{"model": "text-conditioned image diffusion model", "horizontal_flip": true, "arch": "unet", "objective": "edm", "vocab_size": 6471, "text_encoder_mlp_ratio": 2.67, "text_encoder_dropout": 0.05, "cond_dropout": 0.2, "weight_standardization": false, "scale_shift_norm": true, "upsampling": "nearest_conv", "steps": 9900}
Rows from block 2 of the denoiser, named by matrix and row number. Rows with one number belong to one channel. Each number is 128 + 24 x the weight over the matrix's rms, rounded and kept within 0 to 255. All counts start at 0.
# convs0: first 3x3 conv (model.enc.1.0.convs.0.weight, 48x48x3x3), inputs 5-9, a 3x3 kernel for each
# convs1: second 3x3 conv (model.enc.1.0.convs.1.weight, 48x48x3x3, transposed), outputs 5-9, a 3x3 kernel for each
convs0.0 [147 149 147 151 165 153 146 177 147 126 119 150  76  68 135 123  54 132 125 144 139 112 149 142 133 133 122 149  79 103 124 101 137 127 103 138 138 126 139  67  71 110  96 105 159]
convs0.1 [ 84  88  79 130 106  88 129 101  86  68  93 155  64  75 102  86  71  62 126 164 135 117 137 114 128 109  92 118 100 129 106 152 136 110 128 131 175 188 194 158 146 180 186 134 159]
convs0.2 [104 128 127  95 123 111  98 121 104 106 102  87 126 140 128 136 125 125 131 158 109 171 154  93 141 144 113 129 100 121 149 111 122 147 112 104 106 108 101 125 123 124 104  98 106]
convs0.3 [139 115 111 126 126 128 136 137 145  99 108 113 121 117 103  94  86  92 121 108 113 118  91 114 103 112 110 153 116 109 125  61  76 143 103  98 146 156 138 147 138 140 119 117 143]
convs0.4 [123 103 136 139 126 126 152 138 120 149 164 138 161 140 145 120 124 127  89 101 124 103 122 117 101 141 145 147 138 158 133 115  91 130 158 141 133 133 130 124 175 134 140 175 110]
convs0.5 [122 116 130 122 144 145 119 147 148 159 141 140 130 112 120 132 119 140 153 144 148 135 157 144 133 154 157 122 145 142 123 120 122 113 128 113 154 134 108 111  85 128 112  95 101]
convs0.6 [126 190 154 132 187 187 131 135 141 144 108 100 174 103 119 153 126 138  94 135 127 108 150 133  42 106  91 101  97  92 167 161 118  91 131 116 147 141 132 118 121 120 110 140 140]
convs0.7 [116 122 126 125 148 130 159 146 142 139 186 169 131 142 136 105  95 128 111 125 130  81  48  64 138 113 117 138 161 152 127 160 129 105 126 119 139 158 144 133 140 133 101  90 121]
convs0.8 [139 128 171 160 132 157 140 132 175  93 102  96 137 166 129 122 143  96 145 119  90 163 104 103 115 131 116 133 135  98 138 167 124 118 131  92 134 124 132 134  97 128 143 113 119]
convs0.9 [116 136 123 117 137 147 105 124 140 114 126 108 141 133 135 128 128 115 106 104 112 104 106 127 121  91 128 114 128 140 117 113 119 144 129 135  91  50 138  78 128 112 179 148 106]
convs0.10 [154 119 106 157 120 100 140 111 125 123 139 129 107 156 119 102 131 124 148 126 118 164  55  78 127  85 139 135 119 121  98 110 126  91 145 155 114 117 125 140 112 128 138 128 149]
convs0.11 [112 142 146 117 134 115 127 111 129 149 152 138 143 149 144 142 139 135 136 143 129 131 133 144 124 101 129 128 132 119 146 131 129 125 138 120  81 128 138  86  90  89  92  99 112]
convs0.12 [ 89 101  74  94  98  82  95  75  78 126 120 134 127 117 127 119 134 135 101  93  97 114 106 126 110 128 124 117 107  85 122 104  96  91  97  99 128 128 121 110 132 117 133 109 123]
convs0.13 [131 135 122 136 120 113 115 129 107 156 167 163 161 156 133 167 162 133 162 143 133 150 148 149 157 149 162 133 155 127 121 126 125 137 133 138 117  97 111 129 129 102 110 137 113]
convs0.14 [169 152 119 157 143 125 127 138 129 127 125 139 114 116 137 135 113 136 165 168 145 177 180 128 126 142 137 118 143 110 141 144 166 156 160 171 140 197 120 163 119 140 144 129 194]
convs0.15 [123 103 125 147 121 139 144 158 154 131 137 125 141 141 135 137 125 137 153 132 141 159 150 116 119 134 127 134 135 146 114 143 167 128 160 130 118  97  95 121 138  99 124 122 112]
convs0.16 [137 137 142 144 149 142 117 144 150  86 116 131 101 112 129  90 115  93 139 144 144 149 155 152 143 148 137 146 165 147 154 171 148 140 142 155 155 165 143 157 168 157 121 199 166]
convs0.17 [ 95 132 116  85 155 142  52 138 126 154 104 150 141 105 125 114  70 133 137 145  99 137 164 134 142 157 140  74  89  90  96 115 148 116 118 114 173 164 121 129 156 134 141 142 162]
convs0.18 [111 115 123 130 136 105 132 134  76 159 153 144 128 158 133 107 148 173 153 129 117 149 126 102 160 142  82 137 148 110 158 121 131 129 108 128 113 101 124 144 150 120 149 152  72]
convs0.19 [ 96 107  93 142 145 100 145 125 104 158  76 116 143 123 123 147 131 128 140 144 134 187 164 142 164 125 145 127 154 162 112 180 184 103 119  99 122 106  84 166 148  87 177 131 112]
convs0.20 [113 158 136  88 135 160  91 124 142 168 102 131 168 112 116 156 129 137 142 105 114 104 105 119 118 115 132 127 176 130 105 195 163 137 169 140 126 129 128 138 116 126 136 129 125]
convs0.21 [130 120 106 155 140 134 150 118 136 136 115 130 143 132 124 133 120 146 148 113 101 136 124 119 135 133 122 152 101 153  69 127 161 139 196 127  97 116 127 112  97 160 135  92  88]
convs0.22 [119 113 139 122 147 143 128 120 129 135 125 132 109 106 154 126 118 143 147 140 142 143 148 152 151 145 140 138 125 186 124 157 197 144 140 129 142 123 156 108  99 187 118 128 152]
convs0.23 [139 164 135 156 148 136 114 120 138 157 167 139 144 129 145 124 104 126 128 114 110 106  84  91  95  99 112 112 156 140 142 157 115 134 133 141 159 180 100  79  77 102 100 114 149]
convs0.24 [112 124 107 161 122  95 134 132 143 146 126 108 145 113 166 134  99 108 142 143 138 135 170 124 127 145 110 123 107  88 136  52  94  83  75 135 104  96 115 164 129  93 147 162  64]
convs0.25 [180 126 108 137 125 114 117 115 138 138 139 165 160 152 165 167 171 141 144 137 130 125 152 126 129 149 141 136 141 128 101 108 137 120 121 123 127 107 136 126 117 138 132 135 126]
convs0.26 [ 91 120 113 114 116 117 120 158 121 128 133 142 156 146 107 116  86  92  99 115 133 148  74 114  96  85 128  64  86  79  79 171 106  63  93  67 141 123 121 168 125  89 129 139 124]
convs0.27 [145 132 150 146 128 130 137 137 144 113 147 126 130 158 134 128 163 142 120  98 117 118 144 118  99 109 111 119 133 177 149 164 167 141 185 174 106 124 121 138 236 220 144 216 102]
convs0.28 [109 144 141  90 126 106 127 159 128 118 110  94 154 152 108 129  90 101 138 143 117 133 111 106 125 106 111 134 148 140 147 193 142 170 174 156 111 133 131 111 178 112 122 162 133]
convs0.29 [115 138 119 140 149 144 133 127 134 124 122 108 100  89  75 109 100 107 163 125 134 143 126 130 146 128 126 108 106 141 109  93 129  91  96 129 155 212 174 201 195 146 149 134 140]
convs0.30 [144 144 147 160 157 120 158 170 136 126 158 137 143 169 158  87 111 107 153 114 128 169 111  91 147 128  97  72 106 144 100 117 141 110  52 103 149 143 115 141 131 120 131 155 159]
convs0.31 [ 92 135 161  91 153 167  78 132 121  92  87 108  79  71 114 109 105 125 112 151 147 103 175 177 127 149 130 146 142 151 156 146 145 133 141 126 116 104 170  93 105 159  95 143 153]
convs0.32 [117 124 115 134 136 122 150 143 148 133 132 128 121 141 136 130  83  80 131 129 106 128 105  86 107 121 126 114  98 167 110 121 140 115 116  90 121 112 134 105 111 139 130 123 155]
convs0.33 [138 145 160 160 150 158 139 110 140 151 130 126 128 116  81 111 121 103 103 124 123 116  98 121 114 112 113  94 111 120  75 131 128 120 130 139 126 132 113 102 113 117 104 109  76]
convs0.34 [143 131 143 130 127 120 127 114 128 112 120 118  92 127 115 101 129 110 103 127  88 152 135 110 120 100 108 158 153 128 118 133 101 129 124 109 134 159 142 129 154 145 141 117 161]
convs0.35 [135 123 118 103 151 160  94 171 180 129 141 118 112 103 129  96 101 141 140 116 123  93 138 130  91 164 127 100 114 148 111 116 152 123 161 144 181 141 112 108 154 172 104 145 168]
convs0.36 [ 89 121 135  87  95 143 134 143 145 126  94 125 175  86 107 144  82 103 132 155 128 144 181 192 133 139 159 153 123 120 153 108 138 143 105 122 129 125  79  96 150 129 122 108 133]
convs0.37 [ 96  89  89 102  81  95  94  65  89 121 139 123 168 178 157 177 179 144 130 137 113 108 107 109 135 133 160 131 152 159 150 149 141 135 152 110  81  85  89 113 111 120  99 107 112]
convs0.38 [174 178 160 129  94 101 138 104 116 123 136 135 127 165 156 124 141 133 136 156 135 160 164 144 140 158 126 112 144 143 136 163 131 166 136 147 106 131 122 104  80 101 139 144 147]
convs0.39 [135 127 117 114 130 127 120 128 118 131 124 116 109 124 143 113 124 115 123 124 150 155 148 130 122 123 137 117  78 121  94  63 118 119  94 127 138 135 126 146 146 130 135 128 102]
convs0.40 [ 86 111 120 117  96 104 105  86 101 125 119 144 139 138 141 121 164 139 117 145 153 117 103 135 110  95 115 153 163 144 157 172 104 155 155 107 149 147 130 128 116 118 147 117 123]
convs0.41 [163 171 161 165 201 160 133 152 150 128  95 141 128  57 108 148  94 104 119 100 121  92 111 100 133 137 145 116 120 119 127 111 127 111 123 178 162 134 122 119  92 114 129 117 154]
convs0.42 [128 130 139 119 111 128 158 134 154 148 133 126 163 135 141 139 141 121 122 141 153 144 149 149 156 154 144 112 125 124 131 151 124 109 133 100  80  66 108 136  90  86 114 137 124]
convs0.43 [135 128 115 124 159 149 129 166 129 140 125 127 118 133 154 144 163 169 123 107 113 105 120 116 108 150 125  90 130 151 124 173 150 136 151 112 133  88  91  67 106 134 105 141 126]
convs0.44 [125 135 142 124 144 119 109 116 140 127 128 138 164 129 139 137 114  96 106 136 149 127 134 141 124 130 131 175 136 147 135  63 141  96  52 115 130 136 143 158 134 138 129 129 141]
convs0.45 [151 139 123 163 166 124 160 139 122 115 101 147 143 118 134 109  86 145 136 126 145 149 111  91 139 115 143 132 131 152 149 134 132 122 109 131 105 130 122 132 142 107 131 167 139]
convs0.46 [140 127 147 132 195 153 117 128 119 145 168 140 150 150 146 151 141 145 120 137 115 128 153 136 113 139 113 130 181 148 147 128 125 126 150 142 137  94 104 161 142 139 102  82 132]
convs0.47 [155 133 120 113  88 105 151 140 113  86 130 120 136 142 136 107 102 103 100 110 114 102 110 111 111 114 125 109 111 120 108 119  93  93  97 123 180 141 127 184 159 145 144 132 128]
convs1.0 [143 153 144 120 144 107 120 112  86 141  71 113 101  50  68 110  75  77 147 146 111 138  89 128 142 135 155 119 136 174  76 141 179 111 152 138 157 145 131  88  56 121 119 119 162]
convs1.1 [133 117  91 149 140 112 148 137 124 175 158 111  70 138 171  87 100 109  91 125 103 158 164 153 111  86 111 108 136 155 108 139 146 123 140 118 107 165 150 110 141 190  97  65 155]
convs1.2 [130 147 137 149 153 145 131 132 133 128 147 123 131 142 147 142 133 137 150 150 130 148 141 139 137 150 147 141 142 133 134 131 142 127 135 132 159 132 141 167 174 168 175 184 160]
convs1.3 [149 143 164 167 158 161 169 147 155 112 117  90 152 160 110 124 121 104 150 171 148 123 155 148 134 136 152 120 135 125 136 146 124 130 147 139 138 120 113 127 150 120 101 143 109]
convs1.4 [158 140 139 131 142 139  99  85  95 130 130 133 135 116 117 145 108 122 146 146 122  86  73  74 136  93 108 144 140 150 124 146 144 109 126 107 169 193 149 144 163 121 133  57 124]
convs1.5 [ 89 112 117 115 129 142 126 135 116 154 133 121 134 109 106 145  90 104 135 132 145 122  81  95 153 102  82 141 134 110 120 113 110 135 115  98 111 125 132 116 130 135 117 119 112]
convs1.6 [140  92 114  98  93 121 111  92 118 134 136 144 158 142 110 146 141 139 153 152 155  94 113 215 171 142 171 145 151 160 174 140 136 122 137 124 124 116 138 160 119 147 133 124 131]
convs1.7 [124 115 113 110 102 107 142 146 124 174 147 102 163 107 104 112  32 106  97 112 115 192 211 155 133 151 151 102 127 153 125 126 150 121 120 140 111 120 122  97  97 138  83  68 114]
convs1.8 [116 131 115 122 121 108  98 122 129 118 146 125 153 195 168 130 164 130 136 129 118 116 159 134 130 172 119 106 121 146 124 118 143 113 104  96 108 152 115 124 198 191 129 188 126]
convs1.9 [148 123 166 150 159 156 137 126 128 143 147 137 125 134 125 120 150 118 165 138 121 126 101 141 107 131 160 137 129 116 125 139 129 125 151 160 140 110 118  96  90 158 104 140 172]
convs1.10 [129 142 154 137 118 145 132 147 135 120 109  72 108 100  97 102  93  67 123 123  94  85 108  80 113 122  86 123 129  89 161 153 106 153 153 104 189 183 141 150 132 176 174 160 145]
convs1.11 [151 156 163 142 118 136 151 116 141 121 118 119 128  96  93 135 100 109 131 154 127 130 133 125 125 123 117 125 154 155 126 124 141 156  90 100 125 122 106 104 127 152  81  82 119]
convs1.12 [139 128 144 122 122 112 128 116 129 136 138 140 150 140 127 141 132 140 141 135 143 105 127 140 131 139 150 130 126 135 146 122 126 141 132 148 123 137 148 131 149 145 143 152 177]
convs1.13 [117 116 116 125 135 106 121 127 105 137 103  97 119 104 101 144 148 142  95 119 121 109 121 111 129 129 116 143 138 100 162 108 108 159 126 109 124 120 144 149 141 127 134 139 123]
convs1.14 [140 128 120 148 120 116 129 131 139 128 108 113 116  64  96 130  75 114 127 132 151  94  69  53 107  88 114 154 127 151 175 147 122 175 150 118  95 141 127  97 147  67 109  65 110]
convs1.15 [131  96 131 119 126 112 129 158 113 131 122 129 102  98 111 116 114 133 118  75 126 119 112 101 129 172 160 119  74 105 143  99 111 126 106  95 124 156 166 164 135 132 140 145 140]
convs1.16 [128 114 134 151 143 134 152 168 131 136 121 112 138 139 130 115 112 115 136 126 117 126 137 121 147 147 141 106 118 107 111 111 113 123  94  86 124 123 126 139 139 124 148 142 108]
convs1.17 [107 134 113 137 188 136 109 122  87 124  96 178  95  55 150 124 102 153 164 158 151 156 106  90 144 120 133 129  86 109 146 137 135 131 132 126 175 156 148 106  99 127 113 107 111]
convs1.18 [133 131 135  95 136 117 131 160 116 106  89 134 114  96 123 153 131 140 114 109  66 102 115  84  74 116 134 155 155 129 141 138 141 127 101 111 124  89 101  87  89 105  87 128 102]
convs1.19 [160 116 136 114 131 125 110 153 120 160  98 133 163 106 121 157 140 126 126 135  39 105  77  20  96 124 124 159 146 118 172 126 129 129 118 107 136 126 117 184 121 120 191 163 132]
convs1.20 [116 132 150 106 155 143 120 162 148 121 135 106 104 100 175 108  96 136 126  95 106  95  95  88 108  70  96 124  98 114 109  70 113 113 124  90 150 129 116 104 107 180 119 124 126]
convs1.21 [106  94  87 137 120  96 101 136 118 108  80 112 119 101 126 143 125 124 161 113 110 107  78  47 139 129  94 127 101  98 112 119 129 106 151 117 120 132 118 117 111  94 135 129 116]
convs1.22 [107 113 138 129 130 144 113 111 129 114 141  88  92 120 114 121 125 133 164 115 137 156 102 142 139  85 110 129 139 108  49 107 131  81 108 135 164 155 147 125 118 121 162 153 121]
convs1.23 [129 134 126 131 121 125 112 122 133 130 144 121 148 134 119 107  97  86 123 145 127 137 153 118 134 127 111 126 140 130 143 125 116 144 152 140 124 124 140 202 144 152 162  81  82]
convs1.24 [129 142 145 150 155 118 130 149 127 128  96 162 133 116 143 148 121 143 143 120  65  81  85  76 100 120 118 136 145 156 173 164 156 155 161 131  88  63 128 115 114 154 100 117 123]
convs1.25 [117 119 150 147 107 136 150 123  99 141 111 102 119  96 146 117 137 166 117  93 127  91  89 100 122 115  87 163 136 139 111 112 139 122 124 140 149 108 118 125 108 113 135 128 136]
convs1.26 [127 119 124 136 149 152 119 131 156 113 108 109 146 102  79 115 119 129 140 178 136  92 129  80 128 143 139 140 145 110 164 154  95 154 134 112 119 123 122 184 130  65 150 136  93]
convs1.27 [105 155 114 147 187 125 131 167 161 122 127 111 121 103  99 112 131 122 146  96 119 102  84 107 118 111 107 122 115 126 134  98  92 110  87  87 141 100 124 130 121 112 115 144 140]
convs1.28 [123 154 148 134 196 169 125 128 117 138  99 108 175 119 115 160 121 123 127 152 122  92 103 121 127 155 136 121 117 129 139 108 133 119  84 120 120 109  96 129 137 124 117 143 111]
convs1.29 [129 128 127  88 117 109 128 133 131 182 141 143 147 135 137 141 153 141 134 128 114 150 128 149 124 107 118  93  99 145 128 122 153 144 155 171 110 136 106 122 104 112 126  98 124]
convs1.30 [123 102 103 125 143 108 124 158 104 113 154 162 109 161 188 109 111 122 136 123 106 174 184  81 104 163 149  94 128 161  98 137 181  98 130 135 148 140 130 144 139 117 112 111  85]
convs1.31 [120 145 136 128 146 153 126 139 124 122 136 130 131 148 119 133 159 121 104  75 101 117  97 164 117  99 102 122 100  88 103  72  97  75  98 114 121 129 137  98 112 132 107 119 117]
convs1.32 [120 126 107 117 126 137 117 136 118 126 131 123 121 115 117 153 113 130 123 109  92 167 136 116 173 158  98 144 123 136 151 151 130 125 116 112 129 133 114 107 104 115 146 120 108]
convs1.33 [126 131 126 115  97  92 120 123 124 138 127 134 137 125 126 134 119 126 130 145 132 102 165 130 121 138 104 117 105 136 106 129 144 101 150 152 155 153 135 159 154 132 155 142 134]
convs1.34 [126 137 119 141 150 117 118 125 122 137 133 152 114 140 152 111 132 133 148 174 117 141 136 145 152 129 141 119 153 122 121 150 131 126 113 103 127 123 104 149 116 128 122 146 122]
convs1.35 [ 91 115 138 135 153 121 165 134 103 113 122 118 120 141 138  89 116 117 114  94 178 122 110 183 154 146  86 115  83 114 104 108 141  87 117 134  88 125 182  97 128 139 133 131 110]
convs1.36 [147 121 108 138 106 107 127 126 129 119 107 129 114 101 148 115  99 147 121 118 129 170 129  96 131 110 117  97 166 182 115 126 121 134 130 108 148 126 123 201 137 105 142 125 130]
convs1.37 [135 125 138 128 125 138 141 156 142 150 138 145 143 126 138 138 117 132 144 146 133 113 107 112 146 143 131  87 124 158 111 117 142 111 109 122 174 201 150 141 172 178 123 150 158]
convs1.38 [151 118 127 106  66  80 124  90  97 134 121 132 124 140 159 140 110 129 144 127 124 159 131 114 125 116 110 122 120 107 117  88 137 132 120 153 122 105 144 175 162 145 126 107  79]
convs1.39 [137 124 134 145 145 145 127 130 125 122 105 126 131 147 158 119 127 130 122 123 128 125 106 101  86 102 122 152 131 119 155 131 121 132 129 127 143 140 121 117 116 107 105  84  99]
convs1.40 [158 150 118 107  93 128 102  93 143 111  73 130 115  95 108  69  96 115 135 194 150 120 118 167 104 117 171 125 144 110  99 116 108 101 131  99 136 127 151 101  96 141 101 119 140]
convs1.41 [131 125 141 109 154 134  91 113 116 107 114  99 165 149 105 113 109 115  99 146 143  82 104 109 147 130 113 149 126 108 165 143 124 157 111 145 102 119 136 151 154 152 120 171 115]
convs1.42 [135 153 131 101  91  99 121 111 133 169  98 138 157  84 121 152 129 129 130 137 128 104 103  76  97 119 140 129 124 104 126 127 136 125 148 126 154 122 144 165 141 143 130 142 145]
convs1.43 [ 82  92 111 120 125 128 134 125 131  90 128 108  87 123  89 133 106 105 128 102 145 133 117 196 160 131 141 139  73 128 127  89 131  88 113 128 157 158 152 124 148 153 185 176 161]
convs1.44 [160 147 158 145 129 147 143 131 118 132 123 161 143 133 143 110 132 149 130 158 144 112 117 126 131 166 157 109 140 137 112 146 108 134 125  92 131 107  89 123  92  96  92 101  88]
convs1.45 [133 142 125 145 130  92 129 156 114 122  85 103 145  96 125 112  87  94  93 135 107 114 115  39 146 127 131 104  79  93 152 137 178 118 105 125 140 131 135 179 133 169 158 138 178]
convs1.46 [132 149 125 135 138 136 112 130 104 130 118 133 144 109 125 119 110 123  91  78  57 116 121  96 133 143 137  96 149 127 129 157 148 117 134 157  97  56 118 106 109 141 137 136 142]
convs1.47 [154 135 139 168 166 133 167 140 121 109  92 122 150  97 155 150  80 117 136 155 118 143 159 127 136 153 120 128 136 128 139 141 104 137 128 138 104  99  92 157 160 122 122 122 120]