config.yaml
model: "text-conditioned image diffusion model"
dataset: "regions of photos with short descriptions (Visual Genome)"
train_examples: 101725
image_size: 32
horizontal_flip: true
conditioning: "text"
arch: "unet"
objective: "edm"
cond_dim: 256
tokenizer: "word"
vocab_size: 6471
text_encoder_width: 320
text_encoder_layers: 12
text_encoder_norm: "layernorm"
text_encoder_norm_position: "pre"
text_encoder_activation: "swiglu"
text_encoder_mlp_ratio: 2.67
text_encoder_head_dim: 16
text_encoder_fused_qkv: true
text_encoder_bias: "none"
text_encoder_qk_norm: false
text_encoder_parallel_block: false
text_encoder_dropout: 0.05
text_encoder_inner_norm: false
text_encoder_positions: "learned"
cond_dropout: 0.2
norm: "groupnorm"
hidden_act: "silu"
weight_standardization: false
widths: [48, 48, 96]
blocks_per_level: 2
scale_shift_norm: true
attention: true
upsampling: "nearest_conv"
init: "torch_default"
residual_init: "none"
optimizer: "adamw"
learning_rate: 0.0018
beta1: 0.9
beta2: 0.95
eps: 1e-06
max_steps: 9900
batch_size: 128
epochs: 12.5
lr_schedule: "cosine"
final_lr_fraction: 0
warmup_steps: 290
weight_decay: 0.0
Rows from block 7 of the denoiser of a small text-conditioned image diffusion model, named by matrix and row number. Rows with one number belong to one channel. Each number is 128 + 32 x the weight over its row's rms, rounded and kept within 0 to 255. All counts start at 0. After the name is the row's rms in percent of the matrix's.
After each channel's rows are labels from the 100 images, of 14976 (inputs lightly noised), where the channel reaches its highest value: "patch colour" is the nearest of a few named colours to the mean colour under the peak. Only what is clearly more common there than usual is listed. The data: regions of photos with short descriptions (Visual Genome).
# convs0: first 3x3 conv (model.decb.0.0.convs.0.weight, 48x96x3x3, each kernel summed), inputs 0-95
# convs1: second 3x3 conv (model.decb.0.0.convs.1.weight, 48x48x3x3, transposed, each kernel summed), outputs 0-47

convs0.32 133 [ 88 143 128 103 147 106  86 116 111 163 151 121 159 139  87 135  89 104 121  95 101 142 122  93 101 133 106 141 166 140 123 127  85 150 119 138 132 132 148 113 128 113 126 139 151 179 131 125 180 152 151 187 164 141  81  88 181 158 174 172 147 157 113 193 160  76 159 145 121 153  29  89 158 137 109 189 122 125 115  86 117 146 107 155 103 162 133 124 218 106 132 154  51 148 171 176]
convs1.32 063 [118 170 129 134 154  68 110  92 148  85 143 161  82 152  80 171  98 165 113 100 124 143 140 111 113 126 126 153 205 171 151 173 122 121  66 140 127 178 128 118 151 200 115 102  92 105 141 151]
patch colour: black

convs0.41 108 [ 58 140 153 101 168 110 150 147 114 129 172 125 130 130 107 118  97 110 146  64 119 163 107 122 119 160 129 152 140  71 126 167 102 155 143 137 130 121 165  99 101 115 147 133 151 115 160 144 171 146 144 129  75 137 146 158 140  61 154 142 187 172 111 185 193 174 135 126  90 162  52 133 134 141 173 181  99 172 149 105  56 163 166 117 157 156  97 116 186  98 111 141 106 166 167 167]
convs1.41 091 [137 197 171 117 123 130 140  90  96 123  92 143 187 199  86 133 142 130 166 133  80 155 149 108  98 158 126 143  83 131 144 120 154 106 139  88  65 117  82 114 120 144  86  95 119  69  86 122]
patch colour: black

convs0.47 111 [128 101 123 138 123 143  82  85 118 105 123 146 132 132 174 153 164 101  95 141 153 129 178 103 100 115  90  90 133  96 135 169 159  86 102 107  75 132 137 109 129  81 125 105 120  94 159  90 127 124 114 116 144  76 120 148 101 124 117  97 126 121 107 126 129 121 139 127 163 113 111 130 152 124 142 117  96 107 131 131 126 133 125  95 120  68   0 144 143 135 126 162 120 106 108 119]
convs1.47 148 [ 93 132 121  57 168  81 125  96  74 126 150 134  93  98 174  81  84 131 175 166  96 132 159  99 118 119 150  89 101 118 134 143 114  99 165 102 126 141 197  54 144 143 117 144 171 125 137 123]
patch colour: white

convs0.44 124 [117 116 108 139  73  59  83 118 151 130 119 145 132 125 116 105  89 156 142 106 110 128  96 136  98 152 101 131 106 118 146 125 129 116 140 156 106 106  68 146 164 154 158 185  72  97 108 138 108 130 157 137  52 144  91  95 160 107 150 128  33  78  37 140  88  78  58 100  98 132 100  99  70  94  98 179 136  78  90 151 121 132 103 115 103 130 118 116 130 168 110 117 142 132 125  92]
convs1.44 090 [115 126 147  93  58 159 152 103 134 166  95  84 129  42 124 173 157 108 160 178 126 117 157 144 171 112 145 152 152  96 101 143 125  62 167 147 121 111  85 122 128  98  94  78 160 133 103 129]
patch colour: grey

convs0.45 126 [102 169 156  76 172 145 122 185  95 139 172 120 143 172 113 148 147  95 137 120 138 151 128 127 131 141 148 152 155 104  99 153  66 173 103 152 186 147 144  99 122 156 151 137 139 141 114 150 183 189 161 174 163 160 152 106 162 132 128 148 193 168 122 174 143 111 191 151 138 184 128 151 149 142 131 173 176 152 145 133 132 130 137 187 121 159 105 177 190 139 168 129 120 169 207 172]
convs1.45 075 [ 92 124 166 152 169 144 167 165 116 141 107  99 127 179 150 135 111 122 108  78 156 104 158  91 120 153  92 179 147  82 124 131 101  83  78 112 151 102 148 118  79  99  62  60 115 165  96 137]
patch colour: blue

convs0.43 124 [122 131 163 105 132 108 108 145 148 104 154  82 129 200 127 130 136 160 129 133 162 120 100 206 129 114 102 132  89 150 148 128  79 120  81  95 161 146  96 132 123 125 158  95 141 160 101 191 117 115  93 121 121  73 143 157 102 123 133 155 145 150 162 139 149 145 101 142 145 139  29 111 152  91 108 102 111 144 130 106 129 122 128 174 109 153 226 108 115  38  83  93  68 169  94 164]
convs1.43 108 [137 159 196 142  97 189 110 124 193 123  97 149 138 138  88 147 153 133 139 129 144 126 139 160 135 180  78 106 106  88 131  98 124 112 144 146 159 159  56 200 150 103 105 101  71 115  99 120]
patch colour: cyan

convs0.13 085 [172 130 115 170 133 167 124 136 115 103 136 120 198 142 121 188 119 119 155 164  90 155 127 145 120  56 142 138 154 156 112 134 163 102 120 154 143 140 151 108 143  90 151 129 124 157 155 109 122 127  91 129 141 125 128 196 128 143 112  79 150  79 119 153 116 175 123 118 149 151  95 135 113 127 172 145 141 115 146 101 121 117 111 139 161   0 101  79 138 170 137 163  98 121  96  97]
convs1.13 076 [110 130 126 141 113 162 150 138 131  11  94 169 172 123 101 129 156 153 128 113 114 107  68 167  60  85 135  97 144 173 167 160  96 148 150 125  96 121 151 133 107 120 159 131 128  83 145 146]
patch colour: grey

convs0.18 121 [140 141 160 165 149 171  84 127 130  66 111 111  97 129 184 137 123 118  42 148 100  91 133  93 115 111 106 117 167 160 125 111 132 128 156  92 128  98 145 124 129 100 118 109 144  89 132  89  91  84 171 160 117  98 105 147 162 125 200 169 141 116 142 172 199 120 104 129 129 121  92 140 173 135  93 119  63 128 171 176  97 165 151 161 118 150 109 126 140  40 105 139  80 116 173 195]
convs1.18 063 [163 143 136  93 111  95 155  81 161 140 142  63 161 161 106 114 164 132 104 199 110  94 180  93 151 144 166  99 127 134  90 138 145 133 164  81 127  41 101 112 150 142 117 145 144 121 135 183]
patch colour: cyan

convs0.22 111 [127 126 124 159  87 128  85 132 130 140 127 179 144 169 170 153 149 132 135 172 157 152 157 136 101 116 129 111 135 102 166 124 158 107 138 137 110 144 129 137 167 129 133 140 127 109 144 130 108 164 114 101 114  66 127  92 118  82 112 126 104 112 147  61  63 145  90  36 181 104 143  85  79  97  90 140 158 141  63 117  91  94  67  87 154 136  77  95 141 114 116 106 104 134  62  32]
convs1.22 110 [143 168 139 125  83  79 157 121 107 168 108  91 187  71 141 112 155 112 134 136 158  78 131 118 144 118 155  97 167 117 100 153 131 150 177 181 124 147 118 163 110 151  94 126 211 168  80  94]
patch colour: white

convs0.40 104 [ 38 110 144 159 136 101 149 172 118 124 136 140 103 103 116 136 136 101 109  91 138 130 110 163 136 173 132 188 106 116 131 184 164 131 102 139 128  79 129 103 156 160 183 115 118  45 114 131  89  97 166 115 154 135 154 111 157  97 127 122 168 126  99  35 152 152  34 114 143  93 151 117 126 139 114  76 143 168  49 167 154  87 137  79 131 134 157 152 101 157 158 113 132 113 114 126]
convs1.40 075 [138  90 139 144  89 154 133 155 168 157 213  84 203 125 141 115 120  92  99 115  93 143 108 116 130 183 128 138 125 123 105 144  87 157 153  81 179 119  78 128 126 171 185 125 172 144 152 120]
patch colour: black

convs0.29 108 [111 128 130 131 115  27 149 139 135 129 114 121 128  81 108 115 120 141 141 120 126 132  73 177 103 114 124 153 125  67 140 128 174 110 121 132  89 107 120 143 162 142 187 149 133  78  73 131  67 136 162  77  37 122 162  89 159 136 111  82 152 139 109  60  87 115 130 104 145  64 167 148  83 110  94 140 174 120  44 146  87 120 131  84 126 146 112 110  89 156 141 120 143 146 121 129]
convs1.29 061 [160 160 126 106 103 122 146 132  88  97 105  82 109 167 130 102 136 133 177 106 121  69 170 139 198 160 117 106  94 104  92  98 178 100 148 168 135  90 103 153 211 135  99 100 137 138  85 102]
patch colour: white

convs0.26 098 [138 101 142 129 132 151 123 126  95 142 179 101 143 137 128 143 140  97  76 117  90 163  73 187  87 142  94 123 160 204 112  99  57 126 142  86 159 148 149 113 131 111 180 138 128 202 143 146 169 130  93 148 108 106  84  97 119  63 143 106 113 104 107 109 130  86 151 135  83 148  77 108 110 122 194 119  82 106 187 156  61 129 145 138  72 145 102 164 131 122  81 113  94 127 161 165]
convs1.26 095 [ 93 146 175 150 174  70 123 101 115 114 127  95  61 165 139  83 151 130 160 187 103 137 133 109 142 146 105  69 104 132  84 133 129 137 217 174 121 136 103 176 126 118 151 152 134 111 101 102]
patch colour: cyan; white

convs0.31 089 [121 125 127 137 132  72 112 134 142 132 126 117 171  59 123 107 139 122 124 127 154 147 128 154 138  76 144  99  73 103 127 139 137 127 122 144 100 143  99 119 124 118 143 139 149 126  95 107 180 162 121   0 105 169 182 124 103 121  39 148 132 172 161  83 106 132 125 131 182  60 183 145 105 107 163 117 106 146 138  95 149 140 140  55 163  71 140 151  93 181 124 134 143 126 107 133]
convs1.31 078 [101  84 127 162 120 141  89 168  68 121 138 159 114 203 105 123 160 159  91 101 134 159 128  95 130  66 129 122 134 134 176 129  83 124 120 108 139 121 181  99  77  87 117 159 116  56  90 129]
patch colour: grey

convs0.34 086 [132 102  78 155 110  62 180 156 123 141 128 164 162 123 127 102  82 108 135 103 104 148 103 206 163  87 110 143 101 118 111 148 203  69 149 176  98 144  87 134 134  78 134 100 134 192 130 121 142 153 111  84  82 118  88 118 130 119 123 131  94 154 129 122  99 129 122 110 137 118 108 105 114 133  78 147 198 129 160  97 139 111 142 117 162 112 115  78 114 170  91  99 170 148 111  18]
convs1.34 064 [168 200 115 121 126 129 119  80  67 114 101 103 155 119 117 137  99 160 155 124 109  90 101 123 179 135 111 133  93 105  93  44  93 156  94 106 121  77 129 134 119 139  94 188 176 163 134 150]
patch colour: white; cyan